Weights of a small image classifier: 24-pixel images.
Rows from block 4 of a small image classifier, named by matrix and row number. Rows with one number belong to one neuron. Each number is 200 + 20 x the weight over its row's rms, rounded and kept within 0 to 999. All counts start at 0. After the name is the row's rms in percent of the matrix's.
After each neuron's rows are labels from the 100 images, of 14976, where the neuron reaches its largest size: "responds to" is what is common among them. Only what is clearly more common there than usual is listed. The data: stained colorectal tissue patches (NCT-CRC-HE-100K).
# gate: MLP gate (model.blocks.4.mlp.gate.weight, 672x256), inputs 128-255
# fc1: MLP up (model.blocks.4.mlp.fc1.weight, 672x256), inputs 128-255
# fc2: MLP down (model.blocks.4.mlp.fc2.weight, 256x672, transposed), outputs 128-255

gate.440,108,199,169,208,219,192,182,213,216,182,191,222,191,266,186,196,169,199,217,172,208,187,213,219,197,172,221,169,229,230,193,168,183,219,202,187,222,191,208,213,188,203,191,237,226,230,218,150,203,184,232,197,202,214,200,200,184,200,189,212,210,232,213,200,184,190,233,231,197,209,204,164,213,175,187,197,219,225,189,226,247,189,201,213,203,216,189,199,185,203,196,209,143,221,207,191,163,190,210,216,165,203,172,243,191,191,196,192,234,219,202,202,199,207,223,177,202,208,206,212,203,196,216,203,191,164,195,162,221
fc1.440,082,203,221,180,203,224,199,212,199,220,228,207,181,179,202,243,192,170,181,214,214,184,215,164,196,233,177,202,195,177,161,206,204,236,168,166,187,224,207,206,206,181,235,245,214,184,172,198,177,220,210,184,239,196,211,205,204,208,203,200,182,179,216,229,192,169,204,189,241,242,231,243,201,190,218,200,201,218,183,162,169,211,197,216,191,187,185,197,219,184,201,188,201,189,209,215,183,189,224,171,200,222,186,213,174,209,196,191,189,216,213,191,218,213,203,208,185,189,233,221,217,250,193,197,172,178,192,194,187
fc2.440,084,208,194,202,213,203,207,170,193,197,190,203,200,158,225,175,208,163,208,196,176,228,181,206,250,225,209,187,207,167,194,195,226,184,222,235,219,199,224,222,213,152,207,230,233,160,203,239,226,173,156,222,175,186,228,222,206,194,209,231,172,209,237,218,197,232,199,212,222,190,193,184,203,199,229,219,183,189,197,191,214,208,205,204,193,211,221,167,190,215,192,228,173,198,191,187,217,194,192,209,202,204,199,192,213,160,196,234,229,232,198,193,238,181,181,200,217,165,208,174,188,185,212,201,170,207,217,210,164
responds to: tissue: mucus

gate.277,092,222,188,221,195,211,199,186,211,218,200,186,226,236,205,228,196,205,229,169,177,157,198,226,213,184,185,192,205,184,198,187,182,205,196,218,181,229,225,161,159,205,215,216,184,176,187,154,185,184,210,225,179,198,192,201,187,208,187,207,204,203,215,219,204,204,223,221,183,225,215,181,176,195,163,199,190,180,197,196,190,203,198,196,213,205,206,148,195,175,168,205,183,211,215,197,176,192,199,232,168,219,182,245,193,161,184,205,205,214,176,169,210,233,197,210,242,225,200,220,210,202,165,204,179,177,194,196,219
fc1.277,109,195,185,207,209,171,202,229,184,181,212,236,178,196,188,195,200,193,212,229,240,181,211,173,169,230,227,186,191,227,168,190,197,220,182,179,200,183,203,212,229,199,153,196,223,225,200,217,212,179,213,170,171,228,183,206,192,181,198,197,209,185,171,213,206,206,200,210,218,184,206,211,226,201,194,194,251,216,173,207,222,186,196,227,183,202,178,249,202,202,235,242,199,202,212,195,216,199,210,195,222,222,194,167,197,252,196,193,208,205,169,230,198,209,207,177,157,183,219,203,183,196,207,214,200,182,185,176,180
fc2.277,115,196,161,187,199,183,220,211,178,183,195,215,169,214,176,225,193,166,231,210,200,197,183,170,164,207,195,185,188,167,204,211,179,185,208,172,201,197,214,206,234,228,204,194,223,185,227,246,170,225,220,175,193,231,220,227,186,208,210,188,208,234,248,182,223,213,193,195,198,208,201,203,200,213,186,207,185,223,206,195,214,204,185,212,171,203,188,201,174,236,181,221,232,188,230,194,251,154,193,184,213,183,236,173,206,203,193,206,214,179,192,204,229,167,194,198,208,158,204,163,191,212,189,194,220,205,216,202,221
responds to: tissue: mucus; tissue: normal colon mucosa

gate.253,109,224,179,204,231,209,186,208,221,192,188,219,194,261,201,223,166,194,213,178,193,200,205,199,193,157,211,191,241,201,181,184,186,218,201,181,195,182,213,201,191,203,209,231,213,218,220,154,198,179,253,202,200,200,191,210,196,203,178,203,221,223,196,213,165,209,221,234,205,208,221,158,216,167,196,200,211,197,189,211,229,195,205,217,201,211,202,200,182,192,179,205,133,201,213,172,177,172,225,205,186,194,166,222,174,177,175,199,210,237,204,205,193,206,215,186,206,221,209,228,201,213,193,229,190,149,183,164,219
fc1.253,067,217,190,205,218,167,170,178,215,215,201,188,199,217,165,168,243,189,221,204,221,191,206,177,186,188,179,190,189,237,206,183,206,167,194,174,176,206,191,231,191,196,179,177,220,189,207,196,196,245,197,203,209,217,183,222,210,190,213,211,238,202,189,190,219,187,181,201,199,211,179,194,194,216,180,209,223,237,195,179,198,184,207,182,202,169,180,243,188,205,216,176,228,228,211,232,183,224,222,218,185,196,222,182,197,181,217,202,180,192,201,208,220,209,214,179,215,196,157,185,185,195,229,191,241,192,212,199,169
fc2.253,072,205,195,214,210,204,186,194,198,205,219,192,242,210,203,191,174,190,190,205,218,215,225,199,180,187,225,183,217,274,194,208,186,206,205,209,224,195,177,185,184,202,201,169,217,200,231,160,172,177,235,185,220,203,194,206,146,236,201,213,205,223,186,203,193,195,201,188,173,147,199,195,154,188,191,218,234,208,215,213,203,181,199,210,213,207,194,225,187,210,227,208,213,195,200,174,185,212,199,209,220,194,169,215,210,237,189,223,200,209,229,182,214,210,204,185,176,206,207,202,190,193,215,207,214,170,200,188,191
responds to: tissue: smooth muscle

gate.183,074,200,203,202,201,205,194,156,185,168,180,206,201,210,208,176,179,187,197,193,185,200,188,234,234,199,217,201,231,191,209,179,206,181,220,220,235,214,229,239,185,204,240,194,204,196,200,171,184,191,208,188,196,197,197,214,221,188,203,239,232,216,229,175,195,230,213,223,186,214,213,188,225,182,217,227,176,192,215,193,194,210,221,228,178,179,186,188,166,231,172,224,179,199,191,192,204,173,215,228,174,196,194,208,198,141,214,212,250,204,224,194,227,176,191,191,229,187,181,190,209,182,245,199,187,183,215,188,214
fc1.183,085,185,205,213,201,178,213,200,196,184,206,178,210,207,193,179,216,214,226,204,224,215,215,193,225,188,234,194,219,212,159,207,229,210,224,180,228,189,206,218,189,197,229,204,220,199,217,204,206,195,226,201,206,229,222,164,211,198,234,225,261,204,193,201,241,173,195,223,155,185,213,158,190,176,184,186,223,202,190,204,212,186,213,207,232,207,200,174,226,202,205,210,218,227,190,203,196,219,188,226,199,193,211,193,200,208,204,174,209,198,213,218,165,215,204,167,175,189,209,217,215,197,201,186,193,172,210,190,168
fc2.183,094,184,241,187,192,186,208,211,176,175,195,182,218,180,231,207,201,204,181,232,194,202,181,214,190,185,203,207,182,187,206,201,205,203,240,234,216,214,210,209,219,140,216,193,171,203,213,233,214,218,204,220,209,237,221,220,200,226,209,186,220,172,204,175,220,194,226,212,189,197,223,226,180,195,219,197,194,148,204,150,178,200,202,204,220,213,173,163,166,232,182,174,220,201,209,180,222,206,236,201,207,149,242,177,174,182,207,218,204,211,192,195,203,203,184,212,200,216,200,208,181,182,168,206,211,173,198,189,219
responds to: tissue: smooth muscle

gate.598,099,222,198,216,210,228,152,176,205,210,178,205,214,250,212,182,176,184,207,157,201,168,206,225,204,183,191,195,194,204,190,177,195,223,212,175,191,211,220,189,144,174,240,220,193,208,191,151,203,205,245,218,211,185,171,195,197,229,189,220,225,228,218,197,219,201,215,228,204,190,207,199,195,183,186,195,220,218,192,191,197,212,221,226,204,202,182,171,205,198,178,176,158,205,196,190,176,201,226,213,160,191,178,250,206,150,181,201,228,223,195,194,203,214,200,224,202,200,201,216,199,235,225,197,207,142,185,176,210
fc1.598,109,225,174,202,203,186,241,203,214,185,217,202,175,204,212,206,194,211,230,215,188,224,179,179,190,202,218,205,222,201,214,220,158,202,178,232,217,173,206,187,202,211,155,219,207,219,221,198,202,189,187,198,170,208,241,226,196,208,200,170,177,200,200,231,174,218,250,190,194,210,204,163,221,190,175,226,185,165,214,235,232,183,175,189,186,225,219,193,180,188,178,223,176,193,185,183,208,169,186,198,196,207,200,186,177,187,187,194,201,199,212,239,194,233,211,214,201,216,236,195,217,173,161,209,185,220,190,189,214
fc2.598,102,241,181,217,217,211,157,197,231,209,158,176,175,172,173,169,176,181,201,230,232,190,189,193,210,186,183,240,203,196,182,193,207,167,205,148,180,198,186,195,196,188,216,185,183,209,183,260,215,191,192,175,185,200,207,178,219,190,205,208,229,207,187,219,220,203,170,218,202,239,187,183,190,173,214,184,180,225,183,191,210,210,214,189,187,163,209,200,216,192,209,210,202,221,198,185,197,194,212,206,208,221,237,192,189,211,180,191,217,180,193,229,214,172,233,186,174,187,190,189,189,215,218,185,208,218,201,207,191
responds to: tissue: normal colon mucosa

gate.613,094,180,195,178,185,174,188,216,198,217,187,224,189,211,197,187,208,187,215,186,186,161,196,201,191,206,191,186,192,193,209,184,173,210,210,201,203,218,225,216,185,191,204,183,181,210,171,194,202,184,208,172,182,229,177,249,185,182,164,189,197,184,205,226,178,234,208,179,202,225,191,210,235,214,198,183,210,220,176,208,208,158,181,220,208,195,135,186,190,195,217,195,180,204,210,190,212,177,209,220,181,213,173,200,165,190,202,219,188,219,188,208,212,198,175,206,222,213,166,204,185,184,195,191,198,161,205,189,197
fc1.613,136,229,197,221,186,189,206,196,197,204,221,157,222,202,208,201,205,243,185,198,169,219,217,203,209,194,206,240,226,191,211,212,197,218,225,213,201,205,183,200,186,208,205,194,215,188,213,196,180,214,214,226,213,203,199,196,196,212,208,216,214,195,190,201,213,200,203,173,144,192,212,181,196,183,169,229,187,167,214,206,198,160,188,169,224,205,204,191,186,177,206,182,233,234,151,189,201,239,203,221,173,180,225,215,214,193,213,186,184,202,241,148,188,209,208,202,201,207,196,190,218,200,190,232,239,204,220,218,194
fc2.613,133,195,172,214,208,178,221,214,182,198,200,240,202,197,182,238,231,189,247,200,222,187,215,176,174,221,239,199,205,219,195,173,182,236,175,177,205,183,196,201,229,174,157,216,224,205,203,209,209,202,217,208,196,174,210,215,194,198,205,201,188,177,190,243,177,222,214,176,194,184,224,192,214,194,169,201,218,196,231,204,235,194,220,234,212,206,210,216,199,217,204,246,179,200,184,209,175,155,146,199,176,212,213,205,200,197,213,188,209,235,170,183,191,208,186,203,200,219,233,202,187,217,162,211,194,188,199,193,199
responds to: tissue: smooth muscle

gate.248,103,215,167,198,232,209,187,204,223,208,192,204,180,272,183,224,177,208,224,157,195,176,213,210,196,166,195,197,224,205,195,190,176,207,196,180,199,196,211,203,175,206,210,251,211,227,200,154,184,184,224,205,211,192,188,213,177,219,184,227,220,237,230,203,188,200,218,222,187,222,205,174,201,169,185,205,215,194,198,201,231,201,211,211,189,207,190,200,180,193,182,218,162,209,195,173,151,176,228,225,179,223,176,238,179,184,190,191,220,235,208,186,211,223,224,173,225,217,213,211,207,202,203,205,194,149,196,173,228
fc1.248,071,200,183,205,239,217,184,181,220,200,205,190,200,222,183,208,193,202,231,194,221,216,207,171,198,189,180,210,208,192,191,191,201,223,188,170,189,200,190,198,157,212,194,239,185,209,218,196,188,210,204,195,256,194,245,181,182,212,195,230,216,219,248,198,198,189,206,222,205,241,224,192,248,184,186,214,200,211,181,164,190,227,210,216,186,171,201,208,197,219,195,185,200,197,206,227,156,187,228,220,221,220,214,217,200,189,211,167,208,228,189,163,162,211,237,177,198,189,233,209,211,218,206,192,186,174,190,204,195
fc2.248,067,196,180,203,214,186,210,198,158,195,176,207,246,192,235,178,187,175,221,183,190,192,199,184,168,202,214,221,194,209,224,187,182,206,195,223,160,238,183,210,220,157,187,185,184,184,224,215,201,209,175,199,184,186,216,222,215,180,165,153,150,203,162,203,204,210,180,189,204,226,216,178,230,234,211,216,177,215,186,202,175,176,193,234,208,189,205,196,204,163,218,197,199,191,193,225,157,182,223,181,198,197,201,222,237,221,165,237,208,204,201,174,201,199,169,235,238,172,205,218,194,215,194,213,235,205,201,213,191
responds to: tissue: mucus

gate.505,086,183,177,223,214,224,179,205,208,196,227,203,192,195,196,215,212,177,196,205,229,205,213,215,201,177,242,187,213,239,172,196,216,227,193,164,221,223,258,199,198,204,231,215,206,194,216,195,194,165,213,218,201,207,188,190,206,234,213,213,221,202,226,179,199,168,204,243,229,183,228,196,168,199,223,211,231,232,192,183,180,185,204,186,227,229,208,205,212,210,171,198,203,190,232,209,186,179,229,194,203,184,165,215,187,170,196,222,189,186,207,200,199,237,195,224,199,197,189,229,168,217,189,181,177,191,197,176,209
fc1.505,112,211,173,225,226,189,179,194,182,218,219,187,210,221,198,184,209,178,212,188,210,182,196,195,244,208,186,232,182,224,171,222,203,201,181,179,179,242,182,203,189,195,188,215,179,175,178,212,211,186,205,198,149,198,197,178,239,207,190,211,228,195,184,222,226,189,203,199,214,195,227,153,204,232,192,214,193,190,181,176,199,170,231,216,229,192,199,198,221,156,211,186,202,213,190,213,191,200,200,240,193,250,156,200,234,182,169,198,201,189,187,197,177,226,165,194,239,195,158,212,177,208,180,225,199,200,197,222,173
fc2.505,114,165,190,187,208,196,195,213,206,176,228,218,184,219,202,206,220,186,212,210,193,180,167,249,190,183,187,174,199,194,210,203,207,206,220,194,241,177,249,179,228,195,201,207,219,196,209,173,184,195,218,217,204,205,181,202,196,203,194,204,200,210,227,207,213,204,237,229,205,213,232,207,195,191,218,188,233,178,196,182,208,240,221,200,197,246,212,175,187,219,171,187,169,206,213,186,197,176,195,180,194,202,170,170,172,193,228,188,224,214,166,228,188,231,170,188,198,188,202,210,194,207,170,183,175,174,195,158,214
responds to: tissue: smooth muscle

gate.132,095,195,207,186,201,191,186,209,209,180,187,214,207,197,229,205,203,223,255,209,187,191,197,184,162,190,207,170,179,214,203,225,180,252,234,203,235,184,213,175,207,221,186,182,195,213,217,186,166,171,235,230,220,221,170,224,193,210,180,192,224,213,165,222,213,203,214,215,187,219,252,185,196,212,194,173,229,165,193,205,195,206,181,177,209,228,189,181,218,201,187,173,189,217,229,212,175,194,210,207,189,171,196,189,172,208,207,179,192,242,183,222,188,207,164,205,194,224,231,222,234,238,158,197,194,185,181,175,218
fc1.132,111,185,206,161,208,190,203,195,193,166,194,212,223,220,210,182,179,239,212,201,172,214,198,175,168,204,206,183,196,204,204,239,197,209,222,234,191,168,192,185,211,227,198,192,173,203,229,201,165,214,192,208,224,238,183,216,181,175,184,163,221,208,158,216,216,200,197,186,188,201,230,209,214,234,195,199,200,190,208,212,181,218,193,197,186,202,174,196,207,199,213,179,232,216,202,239,194,203,196,214,218,181,215,173,184,227,200,162,205,241,180,220,184,177,205,183,192,202,237,195,237,250,194,189,213,216,187,236,181
fc2.132,118,167,165,212,193,185,210,174,170,168,197,206,192,195,185,202,204,191,182,180,181,229,196,225,234,218,206,177,208,197,193,184,222,189,211,216,209,172,230,214,217,149,210,229,242,180,220,246,189,183,197,222,196,228,189,211,199,182,211,211,223,182,222,195,193,228,200,181,189,186,205,161,210,203,190,218,234,220,216,217,198,184,210,235,209,221,190,217,207,191,210,206,202,199,203,209,212,195,192,209,195,212,194,190,209,186,230,177,238,219,224,182,199,190,204,173,225,173,205,185,181,176,177,184,186,173,220,201,164
responds to: tissue: normal colon mucosa

gate.488,087,195,192,210,195,193,219,206,217,184,201,183,172,202,171,200,216,198,173,191,159,200,207,220,251,181,197,198,243,178,183,213,224,181,202,184,236,221,220,239,229,182,231,211,235,207,207,223,162,206,194,221,208,204,188,203,211,184,222,227,215,198,216,204,179,230,175,191,170,201,216,178,214,139,203,199,212,201,197,211,202,193,205,204,210,190,228,212,200,202,221,222,192,195,210,178,204,188,207,211,189,211,205,210,208,183,204,195,205,200,246,161,200,199,181,175,240,185,191,179,177,181,190,224,176,161,204,208,210
fc1.488,117,209,203,203,222,201,174,176,228,220,226,197,222,206,224,198,208,194,210,224,227,230,199,172,190,187,207,221,196,196,216,211,197,198,186,192,197,198,178,158,182,236,164,219,160,232,197,185,222,199,182,195,196,184,249,182,191,222,208,189,175,187,182,207,174,188,212,177,247,210,208,202,225,213,197,232,197,169,216,174,205,225,185,167,212,214,218,214,195,224,178,204,199,199,196,221,189,215,185,188,215,197,185,173,180,195,206,203,175,194,175,220,184,237,216,236,170,223,218,229,199,212,181,176,197,229,183,203,232
fc2.488,111,182,215,192,199,207,208,207,199,227,233,214,204,233,208,212,186,183,202,162,198,172,199,219,207,200,203,203,199,202,221,197,189,197,196,194,220,199,208,184,198,275,228,215,192,199,210,116,206,182,207,187,194,158,161,195,166,197,217,195,196,232,223,218,196,200,194,203,165,189,201,221,213,187,210,235,202,218,222,215,199,219,231,191,179,227,228,204,193,197,200,219,189,182,196,182,179,168,202,197,220,207,210,209,199,186,196,187,208,201,195,178,226,175,212,204,203,197,217,196,215,214,224,201,184,202,194,183,197
responds to: tissue: debris

gate.479,097,183,194,223,236,223,194,161,192,199,162,183,200,216,214,198,213,217,189,199,188,209,204,208,253,208,166,235,192,204,191,195,230,189,181,199,172,209,213,215,212,196,183,174,184,202,176,197,164,202,180,201,205,192,211,167,231,216,207,238,210,177,192,191,214,182,194,197,207,245,201,191,186,211,202,174,197,180,193,184,174,236,204,215,220,188,231,206,218,201,201,192,207,193,167,218,200,225,205,229,171,207,180,201,223,187,213,230,187,180,188,180,183,235,168,200,222,212,173,199,201,181,196,188,204,183,253,220,193
fc1.479,130,192,212,215,196,249,219,215,194,207,231,170,214,192,239,201,187,234,172,210,202,222,207,217,203,197,187,204,211,187,209,205,202,219,195,231,214,198,205,183,185,202,201,200,182,183,186,179,198,193,209,196,190,172,226,173,210,230,210,204,181,179,194,206,195,189,226,219,191,192,201,204,169,202,160,203,175,176,205,214,160,219,176,189,195,242,252,199,209,212,179,207,187,181,163,197,208,227,208,184,189,189,198,233,192,146,225,211,188,169,227,201,185,221,199,189,199,200,231,209,231,184,172,177,178,227,210,179,220
fc2.479,146,170,201,199,200,230,190,202,198,187,206,175,216,199,215,193,192,210,182,167,173,192,179,233,200,183,184,162,201,184,159,210,230,226,224,200,214,233,245,222,194,203,218,245,227,183,239,184,187,174,215,223,208,184,187,191,178,183,212,221,175,220,231,221,188,216,195,236,201,183,194,206,166,184,198,210,198,209,159,204,216,213,211,227,170,230,220,184,203,209,203,220,160,179,193,200,209,208,214,190,220,216,170,213,217,170,181,185,240,226,211,176,223,193,187,174,208,181,216,197,185,218,219,200,162,190,213,192,198
responds to: tissue: debris

gate.354,111,224,188,203,229,191,179,203,222,192,188,221,187,255,190,212,174,213,221,178,196,167,199,205,181,171,210,185,233,188,197,181,175,236,210,191,206,184,216,209,193,208,202,225,223,222,211,157,199,188,262,214,212,224,182,212,189,202,176,232,208,228,217,194,164,186,220,233,191,201,198,181,203,161,187,193,220,193,197,198,225,205,209,208,218,201,188,192,191,214,190,206,144,213,209,185,177,173,212,205,159,195,165,219,179,167,194,200,207,241,210,192,194,223,216,194,208,215,204,207,203,207,189,199,180,149,194,168,236
fc1.354,065,195,212,200,203,194,195,205,201,147,183,193,191,235,212,210,193,225,169,194,191,217,211,220,186,193,200,208,204,224,198,222,213,157,206,173,188,201,222,227,228,209,208,204,197,228,218,181,220,197,198,192,194,223,208,186,231,193,173,165,192,167,176,195,168,192,191,163,184,203,177,160,213,189,186,171,196,229,206,252,184,205,160,196,198,197,192,226,206,183,219,221,224,212,227,226,227,197,173,223,180,203,192,184,229,215,211,180,207,190,204,216,187,168,230,149,217,231,196,192,202,207,198,220,252,213,198,234,233
fc2.354,067,197,209,194,194,223,152,190,198,218,182,204,247,224,211,209,193,190,187,179,223,185,212,201,211,182,184,200,193,230,212,185,206,210,190,237,195,230,199,211,169,178,211,221,168,208,200,172,231,222,233,186,188,187,185,189,208,197,195,212,230,212,202,198,207,167,178,175,199,173,183,245,184,177,192,217,209,218,167,204,202,174,208,198,206,187,177,196,196,198,205,218,228,215,207,197,208,201,192,172,190,193,187,250,223,209,207,171,194,179,211,183,187,187,258,208,195,224,185,204,162,212,223,203,208,178,184,203,192
responds to: tissue: mucus

gate.120,093,196,186,164,193,225,181,190,190,195,172,218,175,237,189,185,174,192,195,174,177,166,191,191,198,206,182,186,214,189,214,208,164,189,209,226,193,225,224,230,161,198,218,207,206,192,186,177,173,190,213,187,189,218,201,229,177,173,179,188,194,250,206,188,193,205,234,229,238,217,193,188,210,213,207,206,184,202,183,187,202,219,177,224,177,197,165,176,179,206,176,166,168,197,220,193,203,165,244,225,200,210,170,204,158,169,188,217,216,219,206,212,229,168,210,203,225,205,192,195,202,213,215,192,196,171,202,197,211
fc1.120,108,204,185,214,234,216,183,187,186,213,198,162,239,200,178,238,185,235,220,188,191,206,209,188,207,208,207,239,178,192,170,201,228,229,194,179,163,151,184,177,202,191,214,209,197,187,202,187,160,172,202,229,204,179,185,168,185,219,248,211,203,188,184,213,215,181,188,204,168,220,223,196,206,203,209,235,216,220,168,204,196,216,217,178,214,200,207,200,249,168,222,229,223,220,180,202,179,206,204,219,201,226,206,223,237,206,187,155,193,201,186,134,178,209,202,214,178,199,212,202,222,236,190,197,177,213,219,212,188
fc2.120,097,239,212,188,214,177,188,208,177,176,186,194,230,200,209,170,193,183,230,221,229,211,165,196,207,186,213,206,191,201,174,220,207,201,245,192,210,203,203,186,242,222,206,194,184,190,224,198,217,187,204,236,203,205,221,198,175,211,223,205,201,190,217,203,224,217,209,216,188,178,186,183,203,211,233,233,214,191,208,178,226,199,221,209,196,233,211,186,183,238,179,220,204,189,172,199,224,181,186,186,222,201,224,189,201,212,149,229,246,225,198,209,209,227,165,194,196,187,208,182,182,206,187,181,166,201,205,176,203
responds to: tissue: smooth muscle

gate.250,113,229,187,187,216,210,166,213,232,191,184,209,198,262,183,197,173,195,205,157,200,171,210,208,197,164,195,196,226,201,191,186,161,222,188,176,212,199,217,214,172,194,229,236,210,225,207,158,181,195,242,199,204,194,182,214,183,201,188,200,226,239,206,206,192,214,225,232,206,215,208,181,202,174,188,195,218,196,205,203,222,194,206,218,183,211,190,191,182,190,184,194,156,211,210,167,175,168,232,208,173,200,166,220,180,180,180,204,211,234,214,218,204,206,205,190,212,210,191,213,230,216,198,201,186,140,171,162,213
fc1.250,057,217,193,220,192,229,160,201,198,200,202,191,197,210,199,216,180,188,189,200,229,239,198,221,208,179,178,205,204,185,200,213,198,217,221,199,206,220,204,214,205,198,174,192,221,165,232,204,204,177,177,176,162,207,236,181,184,196,187,194,164,203,235,205,195,221,214,222,231,236,206,195,216,239,186,226,214,225,151,175,230,196,171,238,188,226,228,193,184,233,196,210,174,162,196,205,214,221,245,201,214,210,182,233,217,184,174,188,238,168,216,169,229,238,228,204,189,201,239,185,159,197,210,177,209,188,183,171,215
fc2.250,060,192,217,207,212,233,178,204,195,224,191,209,186,160,205,198,218,184,197,215,212,206,178,218,178,228,195,184,175,188,173,212,212,174,201,198,214,200,229,159,206,168,160,177,213,199,203,223,178,142,181,198,174,163,193,163,199,205,179,175,195,187,201,187,183,243,216,219,213,190,202,186,182,206,203,219,194,208,195,196,174,233,219,175,208,203,193,198,224,193,211,213,192,214,210,215,225,192,181,200,206,209,220,201,198,207,224,180,202,167,158,198,200,182,199,196,173,182,218,222,150,208,198,208,211,216,191,200,176
responds to: tissue: mucus

gate.497,105,227,192,196,200,235,179,211,230,193,184,202,200,250,208,222,171,203,213,179,197,182,224,212,199,172,207,178,244,206,182,195,186,244,209,192,206,195,233,207,185,198,226,227,222,207,210,152,188,173,250,204,204,207,176,201,188,220,195,213,218,217,196,224,163,214,221,231,201,200,216,176,199,160,190,184,217,206,186,209,227,187,193,217,210,215,196,183,196,204,188,201,150,205,208,167,181,188,213,209,158,196,164,247,191,170,167,204,199,233,216,201,216,214,191,196,211,212,211,211,192,217,189,211,185,162,176,168,218
fc1.497,067,194,190,210,181,205,213,223,208,238,193,167,215,213,244,219,226,200,183,193,187,215,208,195,180,165,193,186,218,168,196,190,218,218,197,201,189,238,227,170,195,199,231,214,214,202,238,217,230,193,184,181,195,201,242,205,194,203,196,185,179,198,177,216,189,224,188,216,193,188,223,186,179,176,161,174,189,194,166,192,211,189,163,216,167,217,228,185,190,184,234,215,204,183,207,160,213,196,207,206,216,203,205,239,202,206,175,224,193,195,209,179,186,192,194,203,199,199,233,204,152,222,177,174,199,185,174,192,207
fc2.497,069,181,198,224,195,191,188,192,188,187,190,176,175,188,197,222,184,189,174,220,189,223,181,190,179,193,196,207,202,182,220,178,225,203,225,213,236,237,204,205,212,186,210,183,215,199,217,235,165,224,169,187,216,232,269,214,178,167,189,183,187,197,211,171,196,226,175,188,234,247,222,208,204,206,217,228,195,203,193,181,204,184,163,187,204,195,192,197,184,207,199,212,215,210,214,203,235,217,254,224,191,160,189,156,208,193,212,217,195,193,205,162,193,216,223,185,226,203,197,228,174,161,235,221,234,219,208,231,219
responds to: tissue: mucus

gate.610,092,186,181,195,249,221,177,199,210,193,215,174,184,232,166,197,153,192,217,180,205,191,158,209,207,189,160,204,200,193,156,220,202,184,199,207,180,181,187,185,208,192,210,246,187,199,220,184,191,185,204,196,180,205,215,181,201,173,213,208,218,251,232,168,213,196,203,253,250,204,201,154,185,209,225,229,169,209,173,174,242,222,207,205,199,209,202,209,184,203,186,216,195,188,201,195,227,170,224,221,216,219,195,196,200,193,141,192,210,196,192,216,230,190,184,181,187,181,203,179,181,200,228,176,160,183,215,184,197
fc1.610,136,206,220,234,198,169,207,244,165,189,197,222,209,201,179,162,185,178,203,194,238,191,214,235,187,222,225,197,179,241,203,140,196,201,189,194,197,193,186,199,203,216,173,150,211,196,196,187,238,221,233,191,177,210,192,185,226,160,182,194,208,201,175,210,211,223,221,217,189,192,153,207,189,188,187,183,214,217,196,215,212,167,241,234,188,178,189,218,189,176,225,205,197,223,196,183,197,193,188,190,190,199,214,211,223,223,202,188,229,183,227,224,175,196,201,180,212,207,162,197,192,181,208,215,202,218,207,172,171
fc2.610,126,194,205,205,176,225,225,204,161,204,173,216,221,202,207,222,185,213,201,184,173,233,237,191,212,227,220,160,200,201,207,191,179,207,197,247,209,176,204,206,192,241,195,194,221,177,165,167,200,185,215,223,198,195,185,200,178,195,187,205,192,193,198,176,209,193,204,207,202,177,200,205,181,233,165,179,177,207,213,217,183,188,174,207,175,228,205,216,225,176,188,217,212,188,209,210,194,175,171,193,210,201,195,254,212,220,215,182,183,192,219,167,224,182,194,189,213,199,208,172,198,191,216,203,201,216,189,179,184
responds to: tissue: debris

gate.64,105,191,223,208,212,229,185,217,192,178,164,171,185,201,211,207,167,215,184,215,207,214,201,237,223,195,205,194,183,222,176,187,222,210,235,187,223,181,207,218,229,201,206,190,248,189,184,186,178,168,213,235,218,214,178,166,195,199,194,231,223,194,193,189,216,193,201,247,212,185,204,206,170,189,221,178,220,203,143,179,212,208,223,202,189,200,199,199,209,190,211,197,187,211,184,182,202,233,231,214,202,191,167,213,206,206,193,195,209,202,234,181,196,210,177,156,199,191,184,205,158,178,182,234,179,205,236,202,208
fc1.64,150,199,193,202,200,193,215,197,213,172,213,158,189,198,187,214,180,204,174,213,183,235,205,209,238,169,205,214,230,177,187,221,222,177,228,176,215,211,203,220,211,218,205,207,230,205,231,208,193,204,190,215,211,195,215,184,196,203,208,223,208,207,217,168,193,232,184,189,196,175,204,181,193,145,207,231,188,179,172,201,212,180,205,209,188,209,246,224,186,204,227,216,203,162,213,180,225,214,202,219,213,193,190,208,235,201,181,199,220,185,246,173,227,192,205,185,212,176,191,165,165,171,241,235,195,209,207,218,218
fc2.64,143,205,175,209,170,220,189,200,182,170,156,223,185,184,215,209,183,211,193,214,176,228,200,186,179,224,217,161,208,219,209,187,198,207,198,219,187,170,198,208,213,223,161,166,231,184,187,213,201,161,182,197,205,207,211,206,166,190,180,185,164,180,164,226,181,203,200,192,230,179,174,201,204,213,172,189,208,214,171,208,208,209,161,208,198,195,183,199,211,189,208,216,199,212,207,214,180,237,161,204,194,213,159,188,207,228,226,185,203,213,195,197,189,214,214,189,206,201,214,204,188,223,177,205,218,258,182,218,192
responds to: tissue: debris